Weights of a small masked image model: decoder width 128, 97085 training examples.
Rows from block 4 of the encoder of a small masked image model, named by matrix and row number. Rows with one number belong to one neuron. Each number is 128 + 32 x the weight over its row's rms, rounded and kept within 0 to 255. All counts start at 0. After the name is the row's rms in percent of the matrix's.
After each neuron's rows are labels from the 100 images, of 14976, where the neuron reaches its highest value: "top examples" is what is common among them; "patch colour" is the nearest of a few named colours to the mean colour under the peak. Only what is clearly more common there than usual is listed. The data: microscope photos of single blood and bone marrow cells. In brackets: how many of the 100.
# fc1: MLP up (encoder.blocks.4.mlp.fc1.weight, 1024x256), inputs 86-171
# fc2: MLP down (encoder.blocks.4.mlp.fc2.weight, 256x1024, transposed), outputs 86-171

fc1.128 099 [152 168 110 153 137 127 129 157  85  88 145 131 165 142  95 168 137 126 106 129 155 115 161 125 152  87 123 141 105 129 169 123 133  95 123 108 160 138  73 184 140  98  95 130 146 197 168 122 102 147  87  95 117 115 102 151 161  78 122 110 159 173 116 237 126 144 187 124 149 131 126  82  61  76  38 156 165 143 103 105  76 178 198 131 141 105]
fc2.128 079 [157 110 122 134 152  98 150 113  90 134 180 129 126 100 122  86 148  90 145 109 123 184 144 111 136 139 152  76 150 132 177 102  89  78 145 120  61 123 127 179 102 102 111 126 107 104 145 122 115 154  75 130 104 127  74 146 117 142 143 133 188 182  62 191 110 163 109 106 180 140 142  87 161 104 106 175 161 143 180 163 140 155 115 118 131  64]
top examples: cell type: erythroblast (40)
patch colour: white (52)

fc1.102 102 [137 158  96 111 140 108 146 170 119  99 193 148  39 118 165  84 120 178  72 130 139 127 158  92 195 118 172 107 137 102 127 117  48 107 182 143  76 147 126 157 145 131 136 130 138 104 137 206 157 148  71 120 136 134 163 142 169 130 111 159 151  81 163 102  97 153 136 174 135 157 113 133  90 112 125 160  94  96  96 110 109 184 178 158 186 109]
fc2.102 120 [ 90 114 173 121 136 154 110 161 143 101 176 168 176 110 124  80 182 104 163  84 146 130 130  90 174 137 163 104 117 109  80 131  93 115 100 125 155  91  99  84  58 116 154 136 163 154 156 136 139 109 174  58 135 151 134 166 138 140  94 106 109 118 108 114 143 156 136 180 104 128 156 142  98 104  99 115 105 105  95 161 118 182 160 109 125  95]
top examples: cell type: artefact (44)
patch colour: purple (45)

fc1.418 105 [ 87  64 166 129 162 155 123 114  84 140 153 173 120  71  74 192 100 124 139 123 132 119 138  73 153 154 121 124 206  93 122 110 168 130 119 132 113 115 129 160 113 101 143 140 163  90  60 101 146 120  91  90 117  83 139 201 137 205 190 113 170 141  94 152 159 121 127 109  55 112  69 126 104 122 115 131 119 114 152  90 172 118 104  81 126 136]
fc2.418 099 [127 143 176 137 114 136 132 104 136 142  85 138 128 132 137 108 126 113  95 131 140 112  59 134 106 127 174 128 110 123 124 147 152 183 156 104 160 121 129 161 197 115 125 152 148  90 158 151 181 138 145 167 143 147 131 134  74 120 159 139  97 134 146 117 167 140 132 106 113  91 115 177 160 136  87 204 115  91 136  74 128 137 114 115 119  99]
top examples: cell type: erythroblast (62)
patch colour: blue (57)

fc1.674 107 [110  74 128 108 110 148 166 200 136 124  81 104 134 107 175 137 182 177 120 116 120 130  89 126 136  47 152 164 139 135 140 119 150 180 150 134 124 151 115  95 169 128 123 125 152  54 124 120 173 128 188  81 148 115  58 152 137 134 122 112 171 121 135  99  91 136 120 146 141  90 122 131  76 170  99 127 129 142  91 121 140 142 150 122 172 118]
fc2.674 098 [118 157 139 107 157 150 110 141 150  97 145 115 134 211 128 155  93 133 128  95 124 100 128  43 162 121 156 164  95 161 122 181 166 101  80 116 136  81 149  82 147 198 168  84 113 125 166 108 172  95 110 118 122  57 145 137 159 125 177 123  83 105  58 105 141 183 122 128 141 149 210 120 237 138 146 165 108 130  94  91  69 137 114 156 141 109]
top examples: cell type: segmented neutrophil (59)
patch colour: purple (90)

fc1.478 090 [127 106 155 153  73  97  94 173 155 117 128 100 179  93 117 131 117  83  94  61  94 189  99  83 111 182  87 137 128 118 131 148  99 114 123 138 161 153 121 135  94 108  71 116 171 124  70  61  89 159 172 189 162 140  92 130  90 139 138  92 161 143 141 136 131  87 162 196 193  63 136 197 110 100 114 133 145 174 111 121 130 199 114 172 100  92]
fc2.478 109 [147 107 147 147 177 178 145 129 105 145  58 126 150 175 149 168  92 137 131 134 205 123 132 185  97 106 138  93 132  88  89 150 143 164 117  58 140 167 134  87 147 131 188 139 164 119 126 133 149 102  81  60 114 118  54 155 141  78  55 156  84 139 155  80 146 191 158 153  95 148 116  65 133 130 166 182 164 127 169 167 147 101 102 130 153 109]
top examples: cell type: plasma cell (27)
patch colour: blue (65)

fc1.417 100 [127 146 173 114 108 140 182 166  53 101 143 157  66 156  91  97 119 134 112 137 156 105 164 169 129  42 107 183 160 145 138 146 154 152 105 115 138 134 175 146  54  85 110 172  90 175 122 118 130 128  86  93 128 141 127 103 165  88 129 109 156 154 209 163 156 128  94 113  70 100 131 124 121 180 142 130 141 125 104 123  82 141 174 117 149  99]
fc2.417 111 [153 104 110 185 146 117 128 106 117 126 109 122 153 165 128 102 174 102  88 156  92 132 135 112 136 152 116 116 166 152 117  56  85  91 186 133 182 157 134 106 135 140 112 114 132 107 193 151 112  94  87 104 178  63 161  62 104 109 124 132 188 138 127 117 114 147 134  90 140  67 117  89 159 154 137 105 155 149  94  78 118  97  72  99 138 112]
top examples: cell type: erythroblast (91)
patch colour: brown (27); black (27)

fc1.470 085 [113 140 157 145 147 101 129 111 161 104 146  91  87  83  87 138 152 118 125 133 136 144 104 123 142 152 113 131 127  49  98 168 122 131 121 111 133 110 146 191 104 114  59 153  87 160 182  90 139 135  87 187  78 103 113 126 168 171 121 162 138 134 166 131 177 144  85 145 135  52 119 122 140 142  80 117 127  95 204 193 132  54  63 151  88 100]
fc2.470 057 [141 125  79 120  95 132  85  90 122 172 119 141 149 148 133 142  88  88  60 131 137 161 134 159 126 155 206 158 176 126 125  52 114 166 153 137 102 164 130 119 147 102 144 104 182 116 111 154  88 120 189  66 158 164 168 132 133  98 165 136 147 156  85 117 119  86 138 113 120 193 144 163  21 116 120 128  92 146 115 122 134 137  91 160 130 132]
top examples: cell type: erythroblast (40)
patch colour: black (39); blue (36)

fc1.743 095 [129  83 147 123 108  93 138 129 109 108 126 150 108 156 195 206 180 177 149 173 149  93 124 165  74 174 136 140 135 121 110 108 108 150 124  99 195 159 175 125 121 141 147 158 141 181 166  74 129 151 105 169 146 117 123 125 120 132  92 160  68  75 113  93  44 162 203  72 160 123 118 105 104  80 137 124 111 140 157 123 139 147 137 169 175 170]
fc2.743 076 [ 87 108 166 160 218 143 122 122 143 152 104 113 142 124  88 127 124 147 161  91  99 134 100  54 196 116 133 143 145 207 154  77  75 139 128 118 141 123 121 147 145  85 116  71 133 152  95 165 101 187 107 142 148  57 183  96 172 112 121  95 172 184 137  93 154  99 143 125 106 134 155  95 126 152  89 117  69 104 110 189  90 141 126 133 121 112]
top examples: cell type: segmented neutrophil (41)
patch colour: grey (82)

fc1.517 123 [ 85 175  90 133 109 107 127  83 118 151 137 103 162 111 110 153 109  82 120 161  73  70  77  79 155 142 151 122 119 187 149 110 110  45 160 135 152 130  91 136 108 172 162 144 132  94 142 124 133 140 155 155 148 158 178 135 125  75 184  91 139 139  85 137 158 115 108 142 101 141 195 175 157  98 139 147 148 169  91 100  83 148 167 109 107 168]
fc2.517 141 [165 118  94  92 113 165 115 180  81 156  73 121 129 135  95 102 147 139 139 143 153 157 161 150 107  75 102 140 121 106 145 132 175 131 167 163  58 126 140 133 137  85 160 152 143  95 137 153 125 158  91 125  96 140  98 121  87 195  57 110  87  96 115 148 173 135 127  50  81 174  75  74 135 117  84 154 103 154 152  67 179 141 131 113 189  95]
top examples: cell type: promyelocyte (37); cell type: proerythroblast (26)
patch colour: purple (54)

fc1.560 096 [139 152  91  90 154 146 111 133  83 211 121 138 163 133 112 167 145  92 180 115 128  91 121 148 108 202 121  64 106 170 130 207 105 110 122  93 101 122 120 165 128 114 173 152 110 136 143 135 141 138  79 158 123 139 110 143 103 119 117 130 120 101 120 135 130 141 156 102 188 130 107 131 144 201 130 147 186 171  81 149  69 104  89 111 121 169]
fc2.560 101 [126 106 147  90 145 160 121 100  55 114 171 145 142 115 169  99  87 165 119 172 150 175 110 127 116 104 122 111 173  90  99 153 136 148 166 160 109 193  73 115 122 102 129 161 173 121 136  94 162 192 123 147 136 115  80 182 141  94 107  87 162 151 145 165 117  96 145 170 176 126  95 161 158 111 108 108 116 140 148 105 168 104 122 103 136 207]
top examples: cell type: promyelocyte (35)
patch colour: purple (57)

fc1.11 103 [ 94 132 121  87 108  95 138 156 155 144 117 147 217  47 158 158 121 129 111 171 147 113 130  38 101 156 124 166 174 161 113 157 137 114 165  79 200 171 112 195 120 124 104 123  84 134  73 118 167 154 146 151  93 124 114 167 157 102 118 105  78 155 115 110 153 126 105  54 108 107 182 160 137 139 203  79 160   0 181 156 139 147  95 151  72 132]
fc2.11 131 [ 94 116 127 103 135 175  83  99 122 167 131 110  56 157 120 133 191 186 152 127  57 154 120 200  71 124 141 123  91 144  87 128 100 105 112 167 125 154 130 105 115 114 119 140 117 134 159 131 100 149 145 128 117 109 117 158 139 132 115 145 110 185 163 171 144 144 144 157 156  88  76  80 145 149 154 134 163 174 127 139  78 110 180  50 169 107]
top examples: cell type: erythroblast (33)
patch colour: purple (60)

fc1.629 118 [156 117 159 126 170 142 163 106 141 147 148 139 113  41 120 149 126  55 162 155 148 127 134 111 101 142  53 128 103 156 138  73 168 176 141 106 118 128 133 103 141  67 138 142 191 168 120 110  81 121 113 150 122  79  94 170 157 160 184 183  96 151 104 123 112 102 155  99 161  84 155 138 157 103 121  65 144 149 151 160 149 116 103 142 117 114]
fc2.629 091 [168 117 110 125 105 149 131 120  92 146 107 125 107 156 149  81  93 128 144 107 139 104 106 142 122 157 176 138 140 126 143 161 200 187 200 122 110 115  90 185 176 113 152  68 168 146  90  70 122 166  93 205 151 115 117 125 190 152 103 107 150 155 115  75  93 168 137 133 169 153 120 138 109 100 153 111 184 159 156 123 110  88 112 149  45 105]
top examples: smear: peripheral blood (100)
patch colour: pink (99)

fc1.477 085 [ 61 167  82 141  86 150 156 120 114 165 152 101 144 113 150 112 102 102 101 117 129  93 103 162 131 163 178 107 154 144 124 121 139 120  92 147 130 156 140 183 111 143 104  87 108 181 126 157  98 162  84  90  86 118  43 175  97 143 150 134 173 150 155 112 123  71 105 168 111 116 116 143  83 104 143 109 111 161 137 137 121 183 101 185 186  98]
fc2.477 046 [173 116 188  63 143  79 152 173 115 128 130  76 173 155 129 136 108 123 123 145 103 102 185 158 154 163 128 147 126 111  81 103 119  77 176 124  80  97 127 108 118 127 139 140 140  82 129  86 144 106 137 143 156 135 159 113 119  84 111  90 138 124 127 107 165 166 174 111 166 113 115 118 156 156 101  98 181  72  93  77  80 150 164  89 100 182]
top examples: cell type: artefact (26)
patch colour: grey (47)

fc1.170 106 [117 116 189 111  64 138  85 115  98  92 141 127 152 115  70 144 132 103 191 111 136 104 129 206  99  93  89 171 136 137 113 186 162 103 110 108 124 121 161 150 143 127 146 109 127 162 113 142 125 133 142 162  97 132 116 129 107  79 125  65  93 114  98 141 180  84 147 151 106 137 198 189  85 163  97 138  78 127 132  36 104 144 123 172 149 181]
fc2.170 122 [174 157 163 230  88 164  84 119 136 131 140  93 158 115 109 106 105  94 110  97  94 126  69 143 147 180 115 150 173  59 130 107 170 108 101 120 178 173 125 108 111 109  89 133 140 174 155 121 131  97 140 160 118 146 167  58 141 114  90  73 132 132  97 156 170  83 119 137  85 132 123 116  92  86 157 182 190 191 163 166  65  59 155  99  96  92]
top examples: cell type: eosinophil (25)
patch colour: black (51)

fc1.659 099 [ 89 169  74 147 128 125 103 120  48 115 125 180 122 130  86 177 138 103  95 138 130  99 147 123 129  84 151  88 167 119 128 112 123 137 115 171 149 108  95 110  99 181  91  84 105  77  96 162 109  80 135 155 106 120 139 155 140 138 115  94 153 101 154 151 116 143 139 145 160 104 160 111 158 110 151 164 121 127 123 122  33 155  93  47 209 117]
fc2.659 083 [135 198  97 144 129 173 188 124 148 119 139  62 155 174 138  84 129 113 201 122 153 110 110 165  97 107 135  97  84 119 181 138 153 143 133 111 101 100 104 129 113 151 139 165  90 115 122 166 142 157 131 174 128 127 161 174 117 159 140 137 108 140 199 106 128  58  93 156  88  98 143 119  74 142  89 152 150  81 111 121  92 160  85 145 151 114]
top examples: cell type: lymphocyte (34)
patch colour: grey (70)

fc1.706 094 [119 156 113 112 134 127 133 143 141  65 130 130  97 189  85 144 143 129 122 136  95  45 133 149 130 165 153 163  89 142 210  98 146  83 169  58 134 115 120 163 134 182 105 139 112 101  75  92 154 112 132 137 173 123 114 120 160  86 139 104 236 147 127 122 191  51 106 123  91 156 137 134  93 176 153 109 129 185 135 123 116 181 122  98 126 162]
fc2.706 091 [ 95 106 152 122 129  56 139 151 105  78 137 169  96 111 233 115 170  97 156  87 164 119 120 142 145 128 141 116 131 129 158 127 191 128 171 120 136 122  58 158 164 131 109 169 166 124 159 211 111 219  60  95 164 128 120 116 163 185  55 150 122 121 151  69 136 138 133 158 131  48 127 152 130 151 106 144  93 143 124  79 130 171 161 122 165 148]
top examples: cell type: promyelocyte (26)
patch colour: purple (67); blue (33)

fc1.265 106 [ 87 135 118 127  38 109 104 133 156 130  93 146 107 142 102 168 132  97 114 123 158  96 187  93 119 145 142  88 133 144 120 187 139 148 148  93 144 148 129 158  97 148 155 131 126 142  90 126 117 170 120 131 122 110 107 146 113 131  90 126 153 141 138  97 110 160 152 166 123 116 173 151 140 115 145 138  95 183  53 167 185 102 171 140 118 103]
fc2.265 089 [177 117 101  90  92 195 102  88  79 105 109 140 175  75  78 153 134 104 167 168  96 158  61 111 122 131 100 136 101 114 148 180  78 117  75 168 218 102 123 143 166  80 109 170 150 145 130 172 129  99 127 154 151  92 137 123 112  86 103 132 163 103 113 106 103 146 113 187 145 116 119 130 146 109 112 157 166  82 121 167 131 114 140 132 112 134]
top examples: cell type: promyelocyte (25)
patch colour: blue (76)

fc1.249 108 [154 157 112 119 155  92 116 122 157  83 125 135 136 142 134 116 151 151 139 149 108  71 144 111  99  37 141 220 177 171 139 135 149 109 116 109 103 133  96 121  80 161 153 122 100 140 122  70 149  96  89 117 146 162 124 166 180 141 124 159 155 114  60 104 202 149 136  95 166 134 216 146 141 147 171 152 127 180 132  82 145  98 106 170 136 143]
fc2.249 115 [ 74 188  60  89 156  91 151  71 156 130 151 124 138 125  94  71 131 140 185 167 163 114 112  69 118  74 154  92  52 129 140 176 129 125 161 117  71 109  74 144 154 189 104 152 175 151  93 150 113 132 117  81 162  88 111 144 148 109 114 114 146 136 129 146 120 128 136 109 137 139 113 185 111 100 146 165 125 125 166 134  69 129 104 120 110 130]
top examples: cell type: lymphocyte (39)
patch colour: white (49)

fc1.619 101 [153 139  46 144  77  99 142 135  81 130 154 111  98 130 117 138  86 153 151 145 119 164 156  89 174 120  62 126  98 124 173 169 129 121 123 151 163 152 159 143 134  76 169 191  86 134 163 134 110 140 140 126 154 101 114  83 130 107 152 170 189 155 108  66 145 150  88  99 105 120 178 124 131 148 198 157 154 147 162  73  90 140 180 114 110 149]
fc2.619 134 [174 123 111 156 127 114  68 151 116 104 168 156 160 141 165 111 195 119  79 130 193 103 120  67 150 155  84 113 106 117  93  90 155  73  99 142 197  96 157 116 147 122  86 144 119 173 144 115  92 145 151  68  50 129 117 118  94 149 146 117 108 156 154 155 154 134 132 196  98  76 133 107 151 122 104 132 135 152 144  62 131 125  93 131  95 139]
top examples: cell type: lymphocyte (72)
patch colour: grey (66)

fc1.433 109 [ 79 144 101 109 111 123 100 170 148 172  83 138  36 107 137 102 172  91 108 120 118 159 163 114 130 146  54 150 120 148 196 159 139 164 138 118 160 160  50 122  88 138 137 112 185 107 115 116 131 146 124 121 172 137 147 131 164 135  88 152  74  97 169 137 145  99 151 169 102 132 167 118 150  95 144 132 141 128 145 199 122  85 157 182 164 129]
fc2.433 118 [142 123 152 124 102 197  90  85 126 104 144 124 117 182 152 130 106 149 151 134 131 130 155 124 122 118  62 131 158 174 126 210 114 117  68 143 164 126 172  64 124 180 169 157 127 117 169 120  95 134 130  72 101  85 158 133 118 120 111 126  69 168 100  97 126 162 105  95 127 105  97 121 107 154 118 162 142 103 103 159 135 146  59 119 154  99]
top examples: cell type: plasma cell (26)
patch colour: purple (43); blue (38)

fc1.207 080 [141 154 122  93 139  98 180 128 142 164 144  65 119 168 152 102  75 149 127 105 175 114 155 147 148  64  89 145 146  84 143 178 153 156 159 111 147 157 127  91 120 108 102 127 145 166 150 131 106 129 132  84 101 128  61  95 200 154 107 129 100 132 101 179  99 121 114 130  90  96 137 144 151 141 132 126 181 150 174 116  95 121 128 151 141  79]
fc2.207 045 [106  90 158 117 160 128  55 134 120 138 102 109 113 112 158 182 123 148 151 174  94 130 107 114 134 196 180 122 117 136 140 129 109  88  88 144 111 107 140 206  77 107 151 151 116 110 148 150 102 142 107 151 150 140 120 119 131 135 166 139 134 131  69  77  98 141 156 137 188 167 152 116 104  80 109 146  80  74  94 150 108 117 112 124 109 153]
top examples: cell type: eosinophil (29)
patch colour: purple (58)

fc1.648 104 [155 119 131 118 125 164 126 119 146  95 125 190 137  70 113 107 139  95 164  80 124  41 177 105  95 104  97 100 112 147  96 108 118 121  78 141 173  79 110 126 135 120  93  76 146 141  80 121 121 126 158 196 125  56 189 154 127 181 117 133 145 168 117  97 125 165 157 139 176 100 134  97  89 152 214 106 160 140  77 158 122 151 167 148 143 131]
fc2.648 076 [136 127  66  60  81 117 102 123 119 189 107 135 169 105 162 172 141 103  88 167  93 174  78 108 164 212 100 102 133 129 112  83 130 167  88  81 189  84 164 118 189  74  78 153 195  99 111 153 156 128 166 126 126 139 100  84  98 140  96 131 233 148 108  96  96 128 115 125 128 178 110  98 196 164  97 126 143  95 103 210 106 125 150 114 112 148]
top examples: cell type: promyelocyte (45)
patch colour: purple (75)

fc1.178 116 [107 117  84 176 128 161 148  84 137 156 146 155 125 172 100 102  84 106  79 147 158  79 180  70  76  99  88 154 136  76 100  78 106  91  56 157 131 107  87 210 191 150 113 166 113 125 125 125  98 103 135 162 127 107 159  97 116 110 162 124 140 132 141 149 132 171  59 145 146 140 148 128 161 219 104 143  74 123 112 142 167 149 136 152 112 125]
fc2.178 128 [107 146 104 117 102 100 111 146 146 181 115  95 154 126  84 106 133  79 126 156 103 112 145 164 147 115 138 110  90 128 123 111  41 171 134 154 113 119  53 106 141 189  45 134 106 169 145 136 155 141 129 152 120 128 113  62  91  48 152 118 197 107  80 176 127 117 127 127  67 186 142 103  72 118 134 179 111 143 109 164 100  42 151 160 128 143]
top examples: smear: peripheral blood (81); cell type: segmented neutrophil (41)
patch colour: white (65)

fc1.528 114 [ 69 159 159  98 110 122  77 122 156  91 161 129  65 135 113 127 156 118 123 109 151 132 155 128 122 105 161  93 154 147  90 135 136  96 194  43 103 134  99 142  77  94 119  82 175 176 110 114  64 158 159 143 166 112 141 180  70 216 100 128 131 131 152 106 118 119 109 105 150 122 138 105 131 159 163 100 131 113 167 141 159 184  92 147 108 143]
fc2.528 148 [ 99  96 133 103 107 137 117 121 129 145 107  73 142 109  91 139 107  56  93 131 101 104 101 165 173 140 133 132 136 170 148 153 102 155 140  84  92  84 110 152 178 139  90 103 109  98 145  81 120 162 163 183 110 102  68 139 130  82 158 146 155 136  90 166 168 122 176  83 123 147 155  98 161 139 117 102 180 122 136  76 176 130 132 173 137 130]
top examples: cell type: erythroblast (76)
patch colour: blue (44)

fc1.634 100 [106 153 158 127  82 139 128 114  89 146 127 147 147  95 117 140 119 104 155 117 116 186 151 109  87 171 148 149  96  89  99  97 170 109 109 146 122 148 122  70 106 133 179 104 121 153  96 138 136 171 131 155 127  90 167 197 145 141  96 167  87 107 104 101 147 168 153 144  74 140 132  94 141 119 129 113 197 148 153 124 150 138 142  99 115  75]
fc2.634 094 [117 173 146 194 204 119 134 163 149  88 184 176 110 142 104 131 169 137 137 158  69 111 100 114 135 128 104  99 136 147  76 127 127 113 137 178 102 128 123 131 180  84 131  91  63 123 107 144 170 202 144 173 165 155 153 144 172  53  92 131 143 160 144  90 155  63 154 132  89 146 137 113 117 123 123 104 111  77 138  97 129  82 117  94 128 138]
top examples: cell type: eosinophil (55); smear: peripheral blood (52)
patch colour: pink (58)

fc1.54 107 [126 109  83 127 133 108 153 145  67 144 181 123 142 115  58 167  89  95 160 159  98  58  81  54 113 150 159 114  80 204 207 126 122  98 173 150 142 145 115 116 124 171 118 141 113  97 120 131 163 154 164 161 166 144 147 132  92 128 162  43 162 135 111 178 126 117 154 190 106 132 164 138 164 132 147 127 190 143 138 120 157 151 110 133 103 181]
fc2.54 136 [152 136 115 143 103 138 133 160 169 158  56 114 157  91 110  79 111 129 118 122 188 188 183 162 104  89  94 172 127  95 113 171 106 152 130 152  90 123 136  97 118 113 175 140 154 146 106 118 193 185  95  70 115 207 150  92 156 201  76 100  87 136  99 174 141  67  68  79 136  85  86  82 158  92 100 140  68 120 122  63 149 121 137  90 181  97]
top examples: cell type: promyelocyte (51); cell type: proerythroblast (27)
patch colour: purple (63)

fc1.210 100 [160 145 120 117 117 126 204 169  99 158 159 143 150 144 210 146 158 186 134 113 116 117 146  72 145 151  96  97 122 114  80 156  98 146 151 125 147 133 132 173 161  91  74 112 104  82 111 141  93 104 139  55 124 125 145 135 167  87 138 138 107 128 178 132 111 116 139 125 149  63 124 134  96 130 161  88  73 119 132 110 130 149 163 158 105  79]
fc2.210 130 [122  92 127 132 150 146 130 158 122 112  77  85  76 137 146 103 145 123 119 141 118 143 145 171 129 128 180 164 135 185 166 130 114 120 124 128 125  98 114  63 109 130 141 138  66 130  80 104 162 144 126 110 155  88 106  75 160 152 143 145 137 158 113 126 164  91  94  27 142 140 152 142 180  47 162 155 166 112 118 121 123 104 132 137 106 171]
top examples: cell type: artefact (45)
patch colour: purple (72)

fc1.60 103 [ 62 149  84 128 120 114 154 130 120  94  78 231 126  96  94 107 172 118 123  87 133  93 149 181 132 158  94 124 176  92 154 124 127  44  95 124  97 139  92 122 110 171 149 187 136 114  99 123 164 172 140 144 160 121 128 124 158  99 158  97 167 189  96 145 116 170 143 141 131 129 192 128  75 141 126 180 148 141 110 140  95  93 124 111 102 128]
fc2.60 088 [ 90 151  88 101 133 147 157 119 162 144 117 127 118 140 155 122 109 165 142 159 131 116 110 123 140 189 151 151 172 149  67  94 109 182 133 143 103  75 147  98 173 109 142  91 127  82 128 156 163 114 123 156 144 188 148 202  72 150  87 100  91  98 174 108 150 112 127  94 162 142 149 108 146  88 125 150  96 132 127  71 126 141 122 120 136 166]
top examples: cell type: blast (31)
patch colour: purple (59); blue (38)

fc1.588 089 [ 62 100 128 157  94 137  83 144 161 105 148 100 126  99 112 131 196 172 149 155  89 147 117  76 102 150 131  91 169 111  92 172 108 164 160 173 120 125  82 133  63  77  65 137 139 116 181 124 123 114 108 131 110  34 137  92 132 104 130 124 116  88 192 142 148 123 118 169 130 123 121  66 125 169 182 120 165 111 120 122 118  80  92  94 199 128]
fc2.588 098 [ 90 165  69 132 165  98 168 106  89 110  81 192 101 148 132 181  88 107 103 140  87 141 156 143 157 129 144 117 201 131  97  66 116  88  45 110 118 157 116 116 132 102 150 202 152 147  82  89 121 161 137 121 181 180 134 142 161  99 131 158 108 137  73 126 113 131 146 171 140 136 199 138 112 132 107 111 138 204 222 109 127 148 197 151 107  85]
top examples: cell type: blast (29)
patch colour: purple (77)

fc1.157 106 [130 135 193 103 170  98 116 148 131 170 101 128 102 102  85 152 106 121 170 163 151 100  89 112 111  95 114 146 138 174 161 184 139 134 152 176 171 193 121 135 148 188 135  98 142  77  94 147 125 134 157 125 109  98 101 190 131 130 146 162  69 127 109 150 168 113 111 120 110 157 128 180 144 108 143 114 141 116  81  45  93 159 178  84 127 176]
fc2.157 122 [123 139 104 139 114 206  92 146  93 150 117 142 134 141 108 123  91 140 124 128 164 164  68 143 141  90 164 138 137 158 147  85 176 158 167 130  94  51 109 125  82 147 130 162  86 153  82 128  95 125 135 106 136 147  98  97 121 181  77  62 177 101  96  84 115 147 137 112 148 126 136 111 109 175 126 173 169 136 165 127  90 150 105 108  72 103]
top examples: smear: peripheral blood (36); cell type: promyelocyte (26)
patch colour: grey (45)

fc1.762 113 [111 125 168 135  64  89 137 136 103 139 161 176 156 124 124  71 147 126 131 174  98 153 108  97  90 135  88 203  94 143 101 140 157  71 117 154 141 103 101 120 112 111 109 132 129 124 116  92  91 138 100 151 171  68 141 134 119 121 121 119 133  90 187  50 150 169 129  92 132  85 156  90 168 104 160 136  89 160 148 105 107 106 176 157 127 126]
fc2.762 084 [119  92 120 158 139 138  84 108 144 123  91  98 140 172 120  98 117 110 163 160 178  85  59 125 157 131 134 130  86 169 190 132 185  96 139 152 102 113 134 124 145 110 105 130 153  69 124 101 110 124 100 103 125  60 163 136 116 148  72 104 156 101 139 139 103  69 121 163 164  91 130 115 116 118 144 163  70 170 140 102 130 133 114 208 117 121]
top examples: cell type: blast (29)
patch colour: grey (49)

fc1.35 104 [127 121  80 119 160 112 169 166 167 129 167 132  80  74  94 142 172 130 123 123  68 107 100 146 157 135 120 151 117 103  93 142 145 183 162 134 168 105 142 124 109 107 115 158 130 126 205 143  98 178 115 129 166  37 122 147  66 112 129 201 106  72 124 150 158 162 167 167  65 131 133 156 152 130 140  87 113 103 109 153 139 157 124 170 163 102]
fc2.35 073 [ 70 150 127  99  62  83  91 188 149 146 157 111  97 115 140 123 144 137 136 117 182 116 162 175 127 128 173 142 171 160 157  92 144 164 116 187  70  33 131 139 150 111 111 121 103 134 120 100 153 138 213  87 112 164 151 102 127 114 171 117  96 112 180 130 115 168 164 154 184  82 155 115 130 136 128  88  76 116 129 119 177 118 105  59 100 146]
top examples: cell type: blast (26)
patch colour: grey (48)

fc1.431 108 [148  91  88 125 180 123 116 126 135  80  92 125 114 152  94 124 103 130 170 203 179 120 130 149 175 125 149 114 181 163 136 138 181 141 139 153 155 165 126 145 109 114 122 144 116 127 114 132  71  93 163 151 148 148 144 141  90 155  90 165 189 139  81  98 123 107 112 155 132  70 132 134 120  89 114 183  82 156 115 108  79 123  61 138 144 128]
fc2.431 111 [120 130 112 110 126 113 142 119 119 199 132  92 102 102 101 153 147 127 117 120  95 152  72 166 143 187 158 175  75 115 123 122  82 178 201 150  87 126 111 146  47 107 155 147 129 172 135 143 160 154 155 135 153 118 125 113 219  76  94  87 122 133 151  69 146  72 139 129 150 100 111 166  89 162 137 115 170  91 115 167 128 147 115  48 205 160]
top examples: cell type: lymphocyte (34)
patch colour: pink (54)